{
  "arch": "dit",
  "cond_dim": 192,
  "cond_dropout": 0.1,
  "logit_normal_time": true,
  "head_dim": 64,
  "inner_norm": false,
  "shared_expert": false,
  "width": 320,
  "momentum": 0.95,
  "steps": 12600,
  "batch_size": 128,
  "epochs": 8.3,
  "weight_decay": 0.1
}
Rows from block 5 of a small class-conditioned image flow-matching model, named by matrix and row number. Rows with one number within an expert belong to one neuron, the router's apart. Each number is 128 + 32 x the weight over its row's rms, rounded and kept within 0 to 255. All counts start at 0.
Before each expert's rows are labels from the 100 images, of 14976 (inputs lightly noised), where the router gives the expert most weight on average: "top examples" is what is common among them; "colour at peak" is the nearest of a few named colours to the mean colour under the peak. Only what is clearly more common there than usual is listed. The data: photos of arthropod specimens (BIOSCAN-5M).
# router: router (model.blocks.5.mlp.router.weight, 4x320, trained with AdamW), inputs 160-319
# up: expert up (model.blocks.5.mlp.up, 4x80x320), inputs 160-319
# down: expert down (model.blocks.5.mlp.down, 4x320x80, transposed), outputs 160-319

# expert 1
top examples: class Arachnida
colour at peak: pink
router.1 [164 121 124 126 116 127 105 155  90 144  67 201 139 152 119 141 132 156 117 153 158 124 119 106 144 149  32 100 223  75  80  98  84 116 143 139 125 147 118 118 129 135 141 115 119 128 142 123 112 115 136 120  94 133 125  84 157 162 174  65 192  79 184 156 165  85 186  19 175 119  74 138  92 119 120  85 146 147  83 179  78 110 129 156 129 135  78 132 107 123 138 117 126 128 139 160 167 126 144  98 138 153  94 120 128 109 134 123 121 103 151 143 138  95 104  90  96 144  68 126 113 128 145 175 137 147 133 121 109 112 158 127 141 129 109 120  93 149 132 157 132 145 102 126 147 149 122 127 217 156 105 103 106 100 114 153  87 153 125  70]
up.0 [103 111 112  89 115  85  91 156 116 185  94 110 123 101 149  81 188 100 121  54  97 117 135 120 100 168 164 149 127 130 165  87 119 114   0 129 116 138 149  60 119 126 135 114 161 115 131 141  85 140 136 107 105 131 144 125 145 144 148 102 130  73 109 109 166  53 106 124 145 168 148 139 101 183 125  86 211 115 117 143 115 154 113 134 128 115 184 119 103 160 228 140 111 138 115 113  79 115 146 122  96 145  99 128  99  81  93 140 122 121 156 113 118  72 153 107 136 141 131 156 143 152 144 116 246 177 106  89 101 103 196  79 179 130 137 113 169 103 107 161 102  69 119 111 120 123 138 152 163 143  57  85 134 154 181 181 121 109  81  35]
down.0 [226 138 126  53 121 156 162 110 191 140  68  57 121 147 112 149 142 126 136 155 130 124 121 126 155 136 111 155 191 116 124  96 117 114 185 110 138 128 139 117 174 113 118  97 118 114 219 139 180  86 134 133 151 121 137 110 124 173 120 127 139 133 138 208 103 103  66 116  82 138 132 116 110 112 110  62 202  97  54   0 147  92 116 120 118  87 147 126 121  99 164 124 140 120  86 156 152 129 147 115 118  75 126  99 142 132 125 126 158 135 142  97 140 119 109 150 161 115  82 137 118 134 106 155 214 135  97 118  80 110 199 115 152 100 117 139 159 142 102 135 158 140 157  94  46 131 114 118 114 116  89 124 142 151 199 145 141 119 140 217]
up.1 [113 135 113 245 119  93 130 149  97 150 112 255 150 137 115 123 119 117 154 160  86 112  73 128 143 150  19 163 148 137 102 103 149 121  79 116 117 134  97  67 144 143 131 132 115 108 174 146 100 108 118  97 134 153 138 118 119 175 161 120  97 136 146 108 133 111 134 127 134 143 110 128  65 115 141 129 144 138 116 168 152 111 119  69 109  91  81 141 116 146 144 187 118  88 138 132 156 145 131  74  97 147 104 164 141 162 129 127 146 114  93 132 134 151 114 114  83 158 140  83 154 127 128  90 123 139  85  93 128 126  87 104 108 188 128 105  89 113  91 106  95 129  63 127 141 153 116 121 159 128 112 110  86  92 125 137 115 124 107 103]
down.1 [164 132 123  86 131 142 141 120  88 116 116   0  96 116 128 127 113 144  75  87 103 134 102 112 120 151   0 154 122 138 128 150 132 125 162 135 111 144 145 142 151 105 111 135 139 136 138 113 144 112 123 121  59 143  93 113 134 107 124 158  46 133  99 133 100 145 119  89 104 131 131 130  67 113 149  94 123  87 119  59 134 109 153 159 122 167 110 151 137 131 187 123 108 125 109 113 116 129 164 128 129 169 106  91 136 129 132 122 146  72 123 135 104 178 138 156 128 124 139 147 119 105 134 129 101 113 132 121 125 132  87  91 118 136 124 137 100 106 123 157  76 110 126 145 144 137 107 121 103  75 137  96 127 148  35 168 122 143 105 127]
up.2 [178  88 102 124 150 134 105 139 148 116 103  85 109 142 130 152 132  88  88 113 156  97 119 136  99 106 165  99  80 129 174 133 109 134  30 223 171 145  96 136 120 144  99 109 129  86 177 146  81 124 130 136 147  73 126 137 125 126 147 141 127 159  98 145 112 109 103 133 224 129 132  76 117 124 132 163 107  93 123 123 111  99 118  42 152 147 147 140 114  90 255 141 161 134 149 123 142 160 129 130  96 103 138 105 150 109 117 159 135 147 154 165 110 134 144 105 153 117 111 153 143 128  99 130  19 143 147 153  95 164 164 190 159 135 111 166 156  97 115 154  68 107 167  97 169 118 167 114 131 132 108 175 120  95 104 130 132  92 114  84]
down.2 [ 95 133 120 177 129 148 107 126 101 136  45 140 121 154 133 125 149 151  83 116 128 111 117 153 158 118 188  71 118 138 129 103 154 108  89 120 117  93 135 125 118 105 154  85 157  88 154 129 194  98 160 153 184 139 146 145  96 183 124 142  52 142 141 115 124 147 132 162 102 109 128 124 163 153 138 138 122 139 119 181 141 108 123 151 130 137 130 140 123 114  92 115 132 162 124 122 126 157  96 125 164  92 160 102 134 108 138 102 158 154 160 141 151 160 126 155 118 111  62 162  99 190 107 120 255 130 140 118 126 152 134 126 118 119 121 108 172 166 103 122  90 160  93 138 131 105 120 136 109 146 110 132  82 168 105 117 119 109 105 135]
up.3 [ 83 129 172 111 145 132 134 118 159 149 116 204 140 139 162  84 118 130 107 125 116 133 124  93 121 125  72  99 127  85 125 121 136 102 104 136 130 103 135 124 115  80 160 136 141 132 127 120 177  92 105 108 139 125  86 146 162  87 144 151 101  94 173 177 122  51 123  83 105 109 137 111 142 136 151 141 134 118 131 152 119 149 135  95 160  98 108  90 119 128 255 145  85 140 102 128  29 106  97 136  93  65 100 165 162 178 139 161 100 138 129 135 138 110  85 118 142 169  97 129 125 134 114 145 147 130 102  75 176 154 119 255 157 103 122 103 123  98 142  93 195 103 171 158 147 123 109  90 120 106 144 117 120 145 133 158 109 145 133 111]
down.3 [144 143 111  66 130 128 126 112 156 118 150 136  74 141 131 129 133 127  99 139  93 126 105 118 141 134 190 159 146 150 112 114 112 119 165 133 115 121 117 115 122 141 143 159 119 169 223  92 211 144 135 159  54 123  85 127 151 106 167 111 115 126  96 255 124 178 166 119  48 154  87 144 111 103 104 163 124 127 131  72 105 146 125  57 127 174 106 160 127 156  81 121 195 196 129 154 109 154 118 171 161  91 141  97 133  32 142 114 114 150 120 126  39 153 145 132 113 166 144 144 138 100 141 122 148 120 158 126 146  96 109 118 130 126 117 137 129 128 139 136 124  48 169 194 139 134 113 160 127  70 148 148 119 174 177  52 113 138 118 127]
up.4 [108 131 178 191 137  94  94 110 123 162 111 127  98 144 106 111 143 111  78 159 129 103 102 106 156 144 149 113  75 139 173 112  95 175 120 178 101 114 139 107 152 132 125 132 115 109 112 125 115 147 144  80 157 109 162 114 108 108 155 129 100 106 129 144 121 162 149 122 152 106 161 149 194 128 150 112 175 108 193 148  99 160 114 170 105  99 154  70 156 102 180 161 125 112 100 126 158 129 121  57 104 150 104  64 113 156 184 138 179 156 162 139 125 121  94 125 113 119 148 121 123  89 119 148 236 104 127 147 145  75  90  57 116 124  78  97 123 109 119 124 103 160 124 154 195 125 109 113 114 142  97 139 105 174 126 117 167 167 135 141]
down.4 [167 123 164  95 143 109 122 111  91 119 164  32 131 143 112 119 126 139 121 157  70 107 139 154 118 140 152 181 106 116  95  89 144 125 171 142 182 115 129 137 139 106 140 126 130 132 192 136 137 121 122 143 112 139 124 135 140  19 146 175 127 113 127  89  73  96 115 134 128 159  81 143 142 143 158 140 121  78 134  87 160 119 140 135 140 146 112 104 117  96 102 129 137 147 158 139 149 157 104 137 152 101 110  92 115  89 148 162  97 147 142 145 101 139 188 103 170 111 129 150 121  87 127  65 143 129 139  91 121 160  99 143 146 135 121  80  78  98 155 153 148 129  65 162 135 136  67 151 155 132 202 107 116  95 157 140 129 158  99 173]
up.5 [ 73 153 121 222 160 146 122 166 155 157 116 221 136 126 141 112 133  96 124  69 125 105 121 110 149 175 117 116 115 113  95  84  99 118   6 118 138 161  92  99 199 132 101 126 185 107 197 168 108 102 153 108 106  85 123 136 133 140 136 122 107 137 135  71 115 137 108 141 204 132 105 129 119 112 101 100 152  95 125 192 152 126  77 114 159 125 137 155 103 152 184 163 104  93 170 141 168 101 125 132 116 154 111 159 146 138 104  92 119 126 134 139 104 149  91 134 106 118 135 169 161 172 102 112  43 154 125 156  78 157  76 146 132 158 134 123 104  98 120 139  81  98 111 103 179 138 119 157 156 145  92 114 125 112  61 160 137 126 125  95]
down.5 [177 119 125 194 131 113 153 125  86 130 100 180 136 102 144 154 133 107 100 136 158 123 114 137 149 143 221 137 105 169 134 119 128 129  41 112 121 124 137 106 124 142 125 118 129 110 177 113  33 139 160 140  85 131 104 157 128 149  80 122 191 104 167 111 127 134 145 144 182 123 113 124 171 149 110 161 132 124 136 208 126 144 108 110 146 120 152 152 142 119 160 105 155 190 116 136 138 150 155 107 156 115 197 157 126  88 139 121 123  91 139 129 161 123 125 156 135 144  86 127 147 137 126 119 240 103 149 158 118 124 130 104 132 133 133 150 144 154  84 136 126 132 122 107  78 130 121 150  86 168 113 108 121 131 255 118 143 109 113  96]

# expert 3
top examples: order Lepidoptera
colour at peak: grey
router.3 [103 122 112 180 132 143 149 154 109 100 126 207 163 114 139 152 100 127  54  98 128  97 163 119 132 139 140 111  95 158 118 128 176 147 113 106 133 127 126 126 125 118 111 125 144 100 106 172  87 153  94 140 152 131 141 124 107 146  84 120  73 109 117 110 143 126 140 124  35 159 194 107 103 122 142 190 149 114 109 134 135 148 150 159 127 123 115 150 123 146 138 102 131 163 143 130 148 111 123 137 141 123  93 158 121 113 115  96 108 105 114 125 165 180 118 144 100 162  96 186 131  73 140 157   0 143 117 161 145  81 111 156 104 101 118 153 128 148 140 149 107 125 142  46 124 119  77 166 159 179 120 123 125 120 128 119 124 133 116 132]
up.0 [149 160 132 148 144  84 145 139 143  88 149 252 133 146 144 108 121 117 160 106  69 128 108 144 109 138 211 126 255 121 145 116 132 157 121  96  91 171  90 162  70 156 145 174 104 108  59 118  80  98 127 110 113 103 139 120 158  92 102 117 101 159 116 190 155  22 131 113  78  99 157 166 119  94 161  96 169 161 137 125  72 113 153 174 141 104 154 120 117 150 186 107 104  77 146 125 133 130 118  81  90 124 158 126 124 163 137 121 119 109 138 157 100 168 160 140 101 115 136 115 110 137 147 163 109 150 105 162 135 120 106 116 130 151 136 125 145  81 126 146 174 114 149 169 139 128 162 153 168 114 120 104 132 149  94  92 151 124 149 122]
down.0 [108 111 120  93 143 116 126 114 116 126 117 189 201 149 125 122 114 108 149 117  96 146 172 133  94  69 116 111 135 105 141 131 132 135  86  83 187 182 135 113 147 118 160  77 124 111 159 129  79 104  96 132 144  94 126 113  92 170 131 101  61  94  80 142 160 163 173 134 162 158 118 142 109 121  66 112  97 121 113 184 139 116  93 155 110 128 114 131 146 105 196 134 111 197 133 108 112 117 144 119  99 103 184 159 123  96 108 127 120 190 139 106 105 197 130 140  85 124 150 130 111 127 131 147 139 122 141 164  75  89 141 105 106  94 116  85 165 136  93 100 177  81  71 118 128 127 150 164  99 186 107 174  90 130 119  92 143 114 125 172]
up.1 [131 152 167 114 204 130 183 136  63  77  86 145 131 131 108 107 112 131  84 135  98 152 169  82 133 193 128 119 130 125 118  93 114 152 114 122 100 180 149 103  99 135  71 147 133 109  67  91 159 130 144 165 113 165 130 133  76  95 158 155 189 147 163 106 144 120 142 103 133 104 131 140 167 181 156 137 140 162 106  95 131 121 156 131 126 144 171 167 148 117 133 164 120 181  97  93 135  55 137 110 172 167 100 200 162  97 101 149 151 110  94 148 108 153 139 200  83 148 128 133 148 139 140 150 116 170 152 165 108 108 135 130 159 201 144 147 125 119 137  69 106 127 152 121 149 113 125  63 143 100 114 117 135 183 127 112 171 168 136 154]
down.1 [130 135 111 186 137 116 157 113  49 116 137  68 127 116 149 165 102 116  89 147 117 117 205 120 112 102 113 126 129 151 129 156  94 115  97 111 187 157 118 146 100 167  62 149 106  98 100 127 160 123 120 123 113  93 137 113 124  85 142 109 130 148 225 128  77 124 125 126 169 167 134  95 181 127 194 113 161 144 141 122 161 130 133 158 143 181 150 109 143 100 154 158 121 104  98 138  51 115 135  99  70  90  82  60 121 161 177 102  91 138 146 118 101 119 100 107 144 114 158 137 144 147 142  46 158  90 118 142  79  83 150  38 133 156 118 150 167 156 165 190 106  84 165 167 172 127 128 126 173 167 111 155 130 128  98  73 154 129 116  98]
up.2 [232 163 108 148  96 128  86 110 119 124 146 128 133 175 104  86  95 152  47 146 104 113 125  99  88 102 114  97 140 136 156 199 139 116 186 118 123 125  96 138  86 134 123  92 135  89  85 134  74 108  78 144 100 163 102 140  59  82 140 124 210 118 113  56 120 116 129  93  58 150 145 180 154 159 121 153 155 134 131  86 107  80 147 120  86  88 145  68 139 180 129 133 141 107 158 141  87 147 126 130 140 173 131 207 141 150 129 116  98 112  98 141 109  90 153 113 163 148 153 120 134 169 157  94 130 151 115 100  86 132  99 100 126 141 136 132 107 145 128  98 144  96  98 122  36 121 166 148 127 156 103  63 127 112 115  99  94 128 105 118]
down.2 [145 136 112 164 141 136 150 106 187 152  91 135 119 155 103 110 155 154 202 121 179 110 145 133 100 116 152 154 139 102 116 150 157 118 132 134 127 125 109 138 147 104 162 140 118 157 100 132  67 142 125  95  70 154 153 120 143  86 122 140 233  79  98 141 108  99  84 128 201 169 162 117  89 124  99 173 156  98 135 116 150 144 162 154 104 112 139 124 139 132 156 116  78 147 123 144  91 100 142 102  90 103 134 174 125 166  94 130 159 149 111 125 206 125 120  70 175 109 137 177 178 149  73 146 122 124  86 145  98  55 163  72 140 125 107  65 133 144 108 137 176 154 164  94 133 141 136 124 105  72 100 156  88 157 145 118 158 142 118 166]
up.3 [118 148 156 157 136 139 105 119 121 106 143 145  92 170 114 138 125 137 153 133 103 128 109 149 127 104 201 112  54 148 118 108 158 173  76  74 104 123  90 125 120 163 170 137 134 144  47 115 100  72 150 200 142 136 154 121 129 145 143 131 118 137 132  44 150 133 145 172 140 115 204 110 108 161 126 105 125 120 144 103 152 140 160 130 133 146 138 123 119 153 166 155 128 140 136  88 126 134 143 136 118 100 133 237  90 208 132  96 107 148 131  99 153 155 160 137 115 104  97 115 102 132 159 122  48 169  96 165 126 115 147 212 111 171 126 116 113 126 112 149 124  51 136 157 154 156 122 158 109 182 150 122 127 147 126 130 142 123 138 131]
down.3 [141 120 121  65 155 116 151 112 104 143 120 113 129 141 142  99 148 117 135 130 114 138  98  99 132 131 204 117 180 147 148 105 106 138 176 137 114 133 123 120 125 136 130 119 107 129 195 108  97 130 162 177 163 110 154 122 123 120 109 156 110 104 139 223 119 170 150 108 166 142 143 121  87 100 137 176 105 123 103 202 162 156 132  82 146 168 120 100 116 130 119 110 130 136 120 133 191 143 182 142 113 199 139 213 131 106 104 137 142 161 148 110 148 115 119 109 180 119 148 151 170 113 117 100  10 113 117 146  90 112  78 188 144 140 135 165  84 122 156 135 146 141 117 116 188 140 141 128 146 152 105 140 173 142 114 170 102 109 135 148]
up.4 [139 141 172 160 124  97 194 154 118 132 106 143 155 132  97 122 121 104  98 143 127 126  57 174 142 116 110 128 136 119 137 123 110  89 110 105 156  63 144 112 173  93 142 192 143  91 181 111 137 152  94 135 182 156 155 176  97 196 113  91  71 137 135 162  68  27 108 119 123 156 121 139 177 127 161 108  96 159 186 100 107 171  67 185 145 104 167  97 135 145 255 106 135 164 121 164 126  85 106 129 104 124  77 131 125 127 123 158 152 130  58 176 106 153 146 131 103 166 132 132 176 113 142 135 115  98 111 100 138 192 160 173 151 178 102 136  82  93 119  92 151 104  84 166 112 150  92 107 118 128  98 114 135 154 168 153 123 114  89  39]
down.4 [137 111  91 132 142 146 136 100  79 134 189 104 111 103 132 124 106 130 169 137 121 180 126  72 156 120 155 151 105 122 100  87 144 109 110 133 132  95 117 128 126 149 142 189 147 161 135  73 114 180 136 138 114 130 126 163 103 167 117 108 131 166  92 109  90 163 100 115 139 129  95 174 124 138 130  55 132 115  97 144  56 108 109  53 128 100 138 165 105 162 129 164 148 153 125 140 121 168 122 134 141 131 132 200 151 100 141 154 141  98 104 184 115 146  98 150 159 146 151 125  96 134 122 133  81 121 142 155 180 130 195 166 161  62 145 120 151  89 141 143 108  80 135 190 203 151  89 121 155  73 178  97 104 113 146  93 123 154 113 111]
up.5 [131 154 103 161 140 118 151 167 133 149 103 162 132 130 117 184 108 121 104 113  52 181  95 120  97 127  54 112 153 101  81 126  78 149 106 119 131 139 121 100 107 114  76 119  90 126 126 149 113 132 180 120 101 183 199  60  82 144 146 136  84 144 111 107  78 119 128 123 162 172  99 138 126 167 174 146 138 143 142  54  80 157  53 225 118  88 168 153 116 168 195 114 174 129 123 135 165 137 131 131 139 112 114 153 142 127 130 115 148 141  86 139 116 159 135 176  94 171 105 150 139 168 132 147  95  68 114 102  81 190 115  94  79 123 137  94 140 139 115  59  96 169  85  92 113 135 147 135 113 146 154  97 128 124 138 148 165 143  88  99]
down.5 [ 98 134 123 122 181 146 137 142 130 133 121  65 101 117  98 101 130  81 124 100 119  89 135 156 114 115  64 181 181 146 180 171 163 173 130 122 113 160 119 141 115 131  72 124 105 121  98  93  86 152  93 163  76 175  94 130 143 157  88  97 137 166 110 166  55  79 145 163 116 142 160 141 105 118 126 120 110 162 177 140 114 108 123 136 112 135 140 100 110 162 149 134  75 126  89 117 153 117 169 115  53  49 131 132 130 105 143 100 108 133 156 138 150 129  99 114 128 118  55 121 111 112 161 110 107  88 130 146 156 205  94 136  96 114 103 137 151 161  99 152 163 121 117 165 113 125 125 173 121 164 157 132 145 158 133 154 134 138 116 127]

# expert 0
top examples: order Hymenoptera
colour at peak: pink
router.0 [104 126 183 104 138 117 146 109  69  79 125  80 113 105 114 137 129 132 173 124 137 157  93 163 102  83 140 126 131 124 151 149 146 156  98 106  80  92 152 166 134 106 142 135 130 142 103 110 189 107 144 160 179 137 132 116 150  61 121 154 162 106 144  79 131 146  86 181 170 135 157 141 176 127 113 184 147 161 158 130 176 147 137 148 119 105 195 107 150 135 126 112 144 138 108  91 101 129 121 122 117  73 159 104  86 115  75 137 171 157 105  88 140 143 140 179 129 115 207 113  87 129  77  94 233 156  98 126 179 105 108 114 121 136 152 148 205  96  64  89 119  93 142 201  91 132  98 172  43 109 108 101 160 138 122 130 130 120 102 121]
up.0 [ 50 140 138 163 106 129 128 116  63 146 179 117 111 150 135 126 175 112  63 161 117 141  90 125 123 159 174 135 114  86 174 147  93 146 255 114 137 140  91 112 128 119 154 108 112 131 162 126 139  92 105 128  96 120 115 158 132  99 100 118 138 146 145  78 153  47 124 147 188 123 151 149  85 159 125 172 154 103 122 167 132 150 117 162 107 155 122 156 150 129 116 113 123 130 127 110 123 140 123 147 108 186 131 255 159 172 132  83 123 132 122 133 115 146  63 110 126 121  97 161 112 138 113 152  68 157 125 140 132 123 151 143 114 131 111 113  91 155  76 130 127 113 117 156 139 140 138 129 113  83 131 110 110 107 155 114 123 135 132  70]
down.0 [197 137 157  92 121  70 123 140 131 138 102  61  98 129 133 116 117 126 128 129 132 120 118 184 149 116 159 136 199 127 118 128 137 145 255 117 141 154 106  72 116 113 124 122 133  71  98  96  58 134 121 144 135 128  84 130 138 127 132 169  89 122 126 150 103 161 143 111 116 117 102 117 164 124 165 188 126 132 151 155 111 135 114 108 118 153  87 155 168 102 117 151 134 136 127 124 117 121 108 130 130 137 142 128 129 163 166 113  86 107 101 131 155 123 121 111 109 145 171 134 108 115 172 132  88 137 151 110 160 158 146 155 136 148 135 140 169 177 149 151 151 127 212 170 122 115 110 141  84  73 105 116 141  98 109 115 138 128 160 124]
up.1 [ 98 146 150 105 130 105 151  95 164 152 168 127 105 126 110 131 156 111 133 136  89 142 108 130  42 121  88 171 155 132 155 144  89 176 131 176 149 129  98 126 117 119 108 127 131 135  97 166 135  88 164 113 138  83  79 201 125  67 190 144  87 123 168 171 139 130 129 125 199 105  58 131 123 168 135  89 179 102 172  89 111 135  86  70 153  86 114 135 119 119 167 182 111 125 130 106  96 129 161 125 145 143 140 180  85 228  83 151 157 165  98 137 129 130  10 168 138 118  88 106 149 120 113 139 183 151 134 162 117 152 108 164 133 121 143 174 131 100 130  83 166  93 114  72 166  86 159 123 127  75 155 102 116 141 141 168 114 142 118 110]
down.1 [121 137 161  80 113 142 123 124  90 138 107 108  94  96 115 142 102 131  58 152 122 103 155 194 152 112 208 136 122 129 128  63 137 109 136 135 147 106 119  97 117 101 128 140 127 142 149 130 105 104 118 127 210 175 110 124 115 178 126 131 183 126  88 159 137 160 106 131 103 134 146 142 242 118 113 183 143  94  87 164 145  89 136 117  83  85  93 136 111 122  91 179 146 173  97 150 197 118 121 123 159  86 114  28 163 158 119 137 130 125 138 138 161  97  99 125 146 106  42 129 125 110 148  89  97 112 130 144 147  73 173 152 132 134 133 125 167 153 129 153 218 163 115 165 125  97  77 174 171 146  97 119 114 174  68 136 149 128 146 179]
up.2 [129 123 184 173 105 122  89 167  75 156 133 193 115 129 106 149 126 180 147 133 107 117 120 155  95  82  61 121 116  78  96 165  93 127  90 147 113 121 154 165 101 149 178 118  94 110 190 161 127 124  84  81 190 157  89 140 158 130 141 145 117 116 134  57 123  79 103  46  30 180 107 151 157 130 111  99 163 113 162  77 127 128 117  85  91 128 142 119 125  93 158  87 153 123 101 166  64 150 122 107  92 151 123 141 125 184 171 136 138 160 120 124 141 126 115 102 152 127  85 146 138 138 114  80 224 168 114 160 139 149 118  91 138  72 154 203 143 128 118 130 145  91 115  97 127 142 116 155 110 137 120 116  94 153 132 105 116  99 164 101]
down.2 [145 164 115 248 107 154 158  88 138 134 159 124 108 143  84 112  90 101 100 123 105  93 133  43  96 145 192  87 116 138  60 108 135 131  83 120  96 136  94 148 111 154 120 134 122 114  67  96   0 141 151 123 106 110 122 152 153  97  96 158  98 143 103 160 143  71 133 148 108 120 122 130 180 148 151 112 126 119 117  92 136 134 120 166 123 171 139 106 194 141  81 134 122  93 162 146 138 133 122 117 105 153  93 228 138 164  73 106 165 117  91 153 172 141 160 111 127 137 182 107 126  85 141 162 161 126 143 107 141 134  86  46 144 118 110 107 143  92 110 160  60 132  84 132 185 103 101 122  98 109 125 121 120  92 117 133 134  98 123 158]
up.3 [110 103 162  94 140 146 167 102  81 108  99 141  87 136 140 153 154 126 127 165 131 133 170 134 157 125 110 169 140 152 116  95 127 130 152 126 117 138 147  99 102 106 149  99 177  89 174 154 145  68 179 104 159 139 141 146 163  84 175  62 146 147 161 121 159 111 121 144  78  74 144 153 146 154 123 155 145  94 139 106 121 169 164 125 151 152 100 149 196 134 142 142  96 142  78 106 128 139 134 158 104 187 129 230 124 142 184 153  95 118 191 134 171  80 159 147 155 124  60 159 109 113 168 132 186 155 130 102 134 104 143 168 107 139 123 145 160 140 129  77  88 128 102  93 167  90 108 104  71 126 165  98 166 146 113 118 167 136 140 124]
down.3 [166 129 122 201  93 111 139 137 102 113 118 116 111 145 138 125 139 135 125 172  83 144 109 113 148 133 168  73  89 115 111 112  78 114  80  68  96  90 137 166  93  89 116 155 114 154 139 139 128  90 130 116 185 146  86 111 116  85 145 145 134 113  91  31 155  99 103  83 116 120 120 106 116  84 156 159 142 120  66  86 113  96 152 164 137 103 134 118 101 162 114 108 160  97  65 155 168 120 148 116 109 201 129 182 119 143 148 147 126 132 161 129 127 143 212 105 106 135 145 118 132  97 175 100  96 112  85 133 139 101 104  49 127 126 143 131 142 115 170 142 214  53 105 199 115 104 138 131 152  83 141 140 145 187  89 178 121 126 145 196]
up.4 [ 77 129 120 134 114 138  85 150 114 155 146 103 138 148 130 152 135 165 174 138 123 130  99 156 137 143 122 163 154 131 113  97 136 103 129 137  92 153  96 140 117 129 144 137 133 110 103  96 155  82 102  70 176 121 109 124 152 120 145 116 224 150 161  39 189 152 101 112 135 100 117 151 177 135 104 150 168 125 136  27 150 157 133 164 122 125  86 106 137 135 173 150  98 149 123 127 119 123 150 123 114 118 168  97 153 211 139 125 137 140 175 158 174 163  91 133  78 122  96 130  89 101 129 129 236 131 119 141 149 122  95 127 133 125  93 154 110 127  83 120 111 128  73 111 147 146 114 118  95 126 158  37 151  95 125 171 152 124 128  94]
down.4 [137 133 133 121 121  91 152 148 118 144 137 112 119 129 127 121 152 152 111 129 126 138 120 158 132 128 147 103 133 134 140 133 173 157 194 142 130 129 152 148  99 107 113 113 157 153 114 127  72 121 116 140 107 139 128 128 144 141 146  97  57 110 159 131 114   0 102 155 131 115 121 144 137 124 112  45 132 140 142  62 163 139 140 152 122 140 129 110 146 149  68 133 128 167 153 154 146 127 114 144 150  15 102 142 120 107 150 133 136 116 164 148 131 116  81 108 113 129 106 116  93 115 111 163  58 132 162 123 137 127 217 160 128  86 122 126 150 131 135 135 170 125 123 153 206 114  85 104 113 108 113 121 135  86 191 136 125 133  97  87]
up.5 [250 133 172 153 106 109 132 148  69 150 132 171 104 140 130 140 138 110 121 127 119 123 104 104 106 191 202 211 132 113 140 122 100 117 134  91  96 118 147 122 144 129 127 132 153 158  73 149 168 128 127 121 174 120 123  99 115 170 138 134 122 128 140  43 195 242 136 168 106 163 124 139 128 151 128  82 158  92 108 198 109 147 120 127 129  85 181 113 152 145 184 132 132 113  94 115 153  90 146 117  76 188 132 129 108 137  61  97 149 144 109 117 135 126  80 131 126 150 116 146 100 133 110 118 106 148  67 103 143 105  72 163 142 142 124 128 144  92 107 104 191 139 155 180 102 127 120 131  60  98 126 115 133 116 133 171 113 121 133 154]
down.5 [ 48 145 150 128 134 108 130 162 131 130 167 144 178 130 112 115 152 105 206 128 128 145 132 122 147  81 146 112 139  62 128 120 171 175  87 157 120 160 136  89 107 135 117 117 145 134  93 121  92 159 118 119 150 135 132  70 118 124 137 145 152 146 108  65 145 150 135 169 210  99 138 153  70 136 131 114 134 117 122 206 134 169 104 120 115 156 110 146 144 125 117 171 128  63 120 172 140 135 126 148 165 193 133 122 131 124 120 116  84 154 133 140 151  91 166 107 118 105 144 121  83 108 149 142 154 137 120  71 108 141 147 115 128 125 135 155 155  75 140  97 110 143 196 176 140 134 155 154 145 135 113 157 162  58  45 120 108 134 186 100]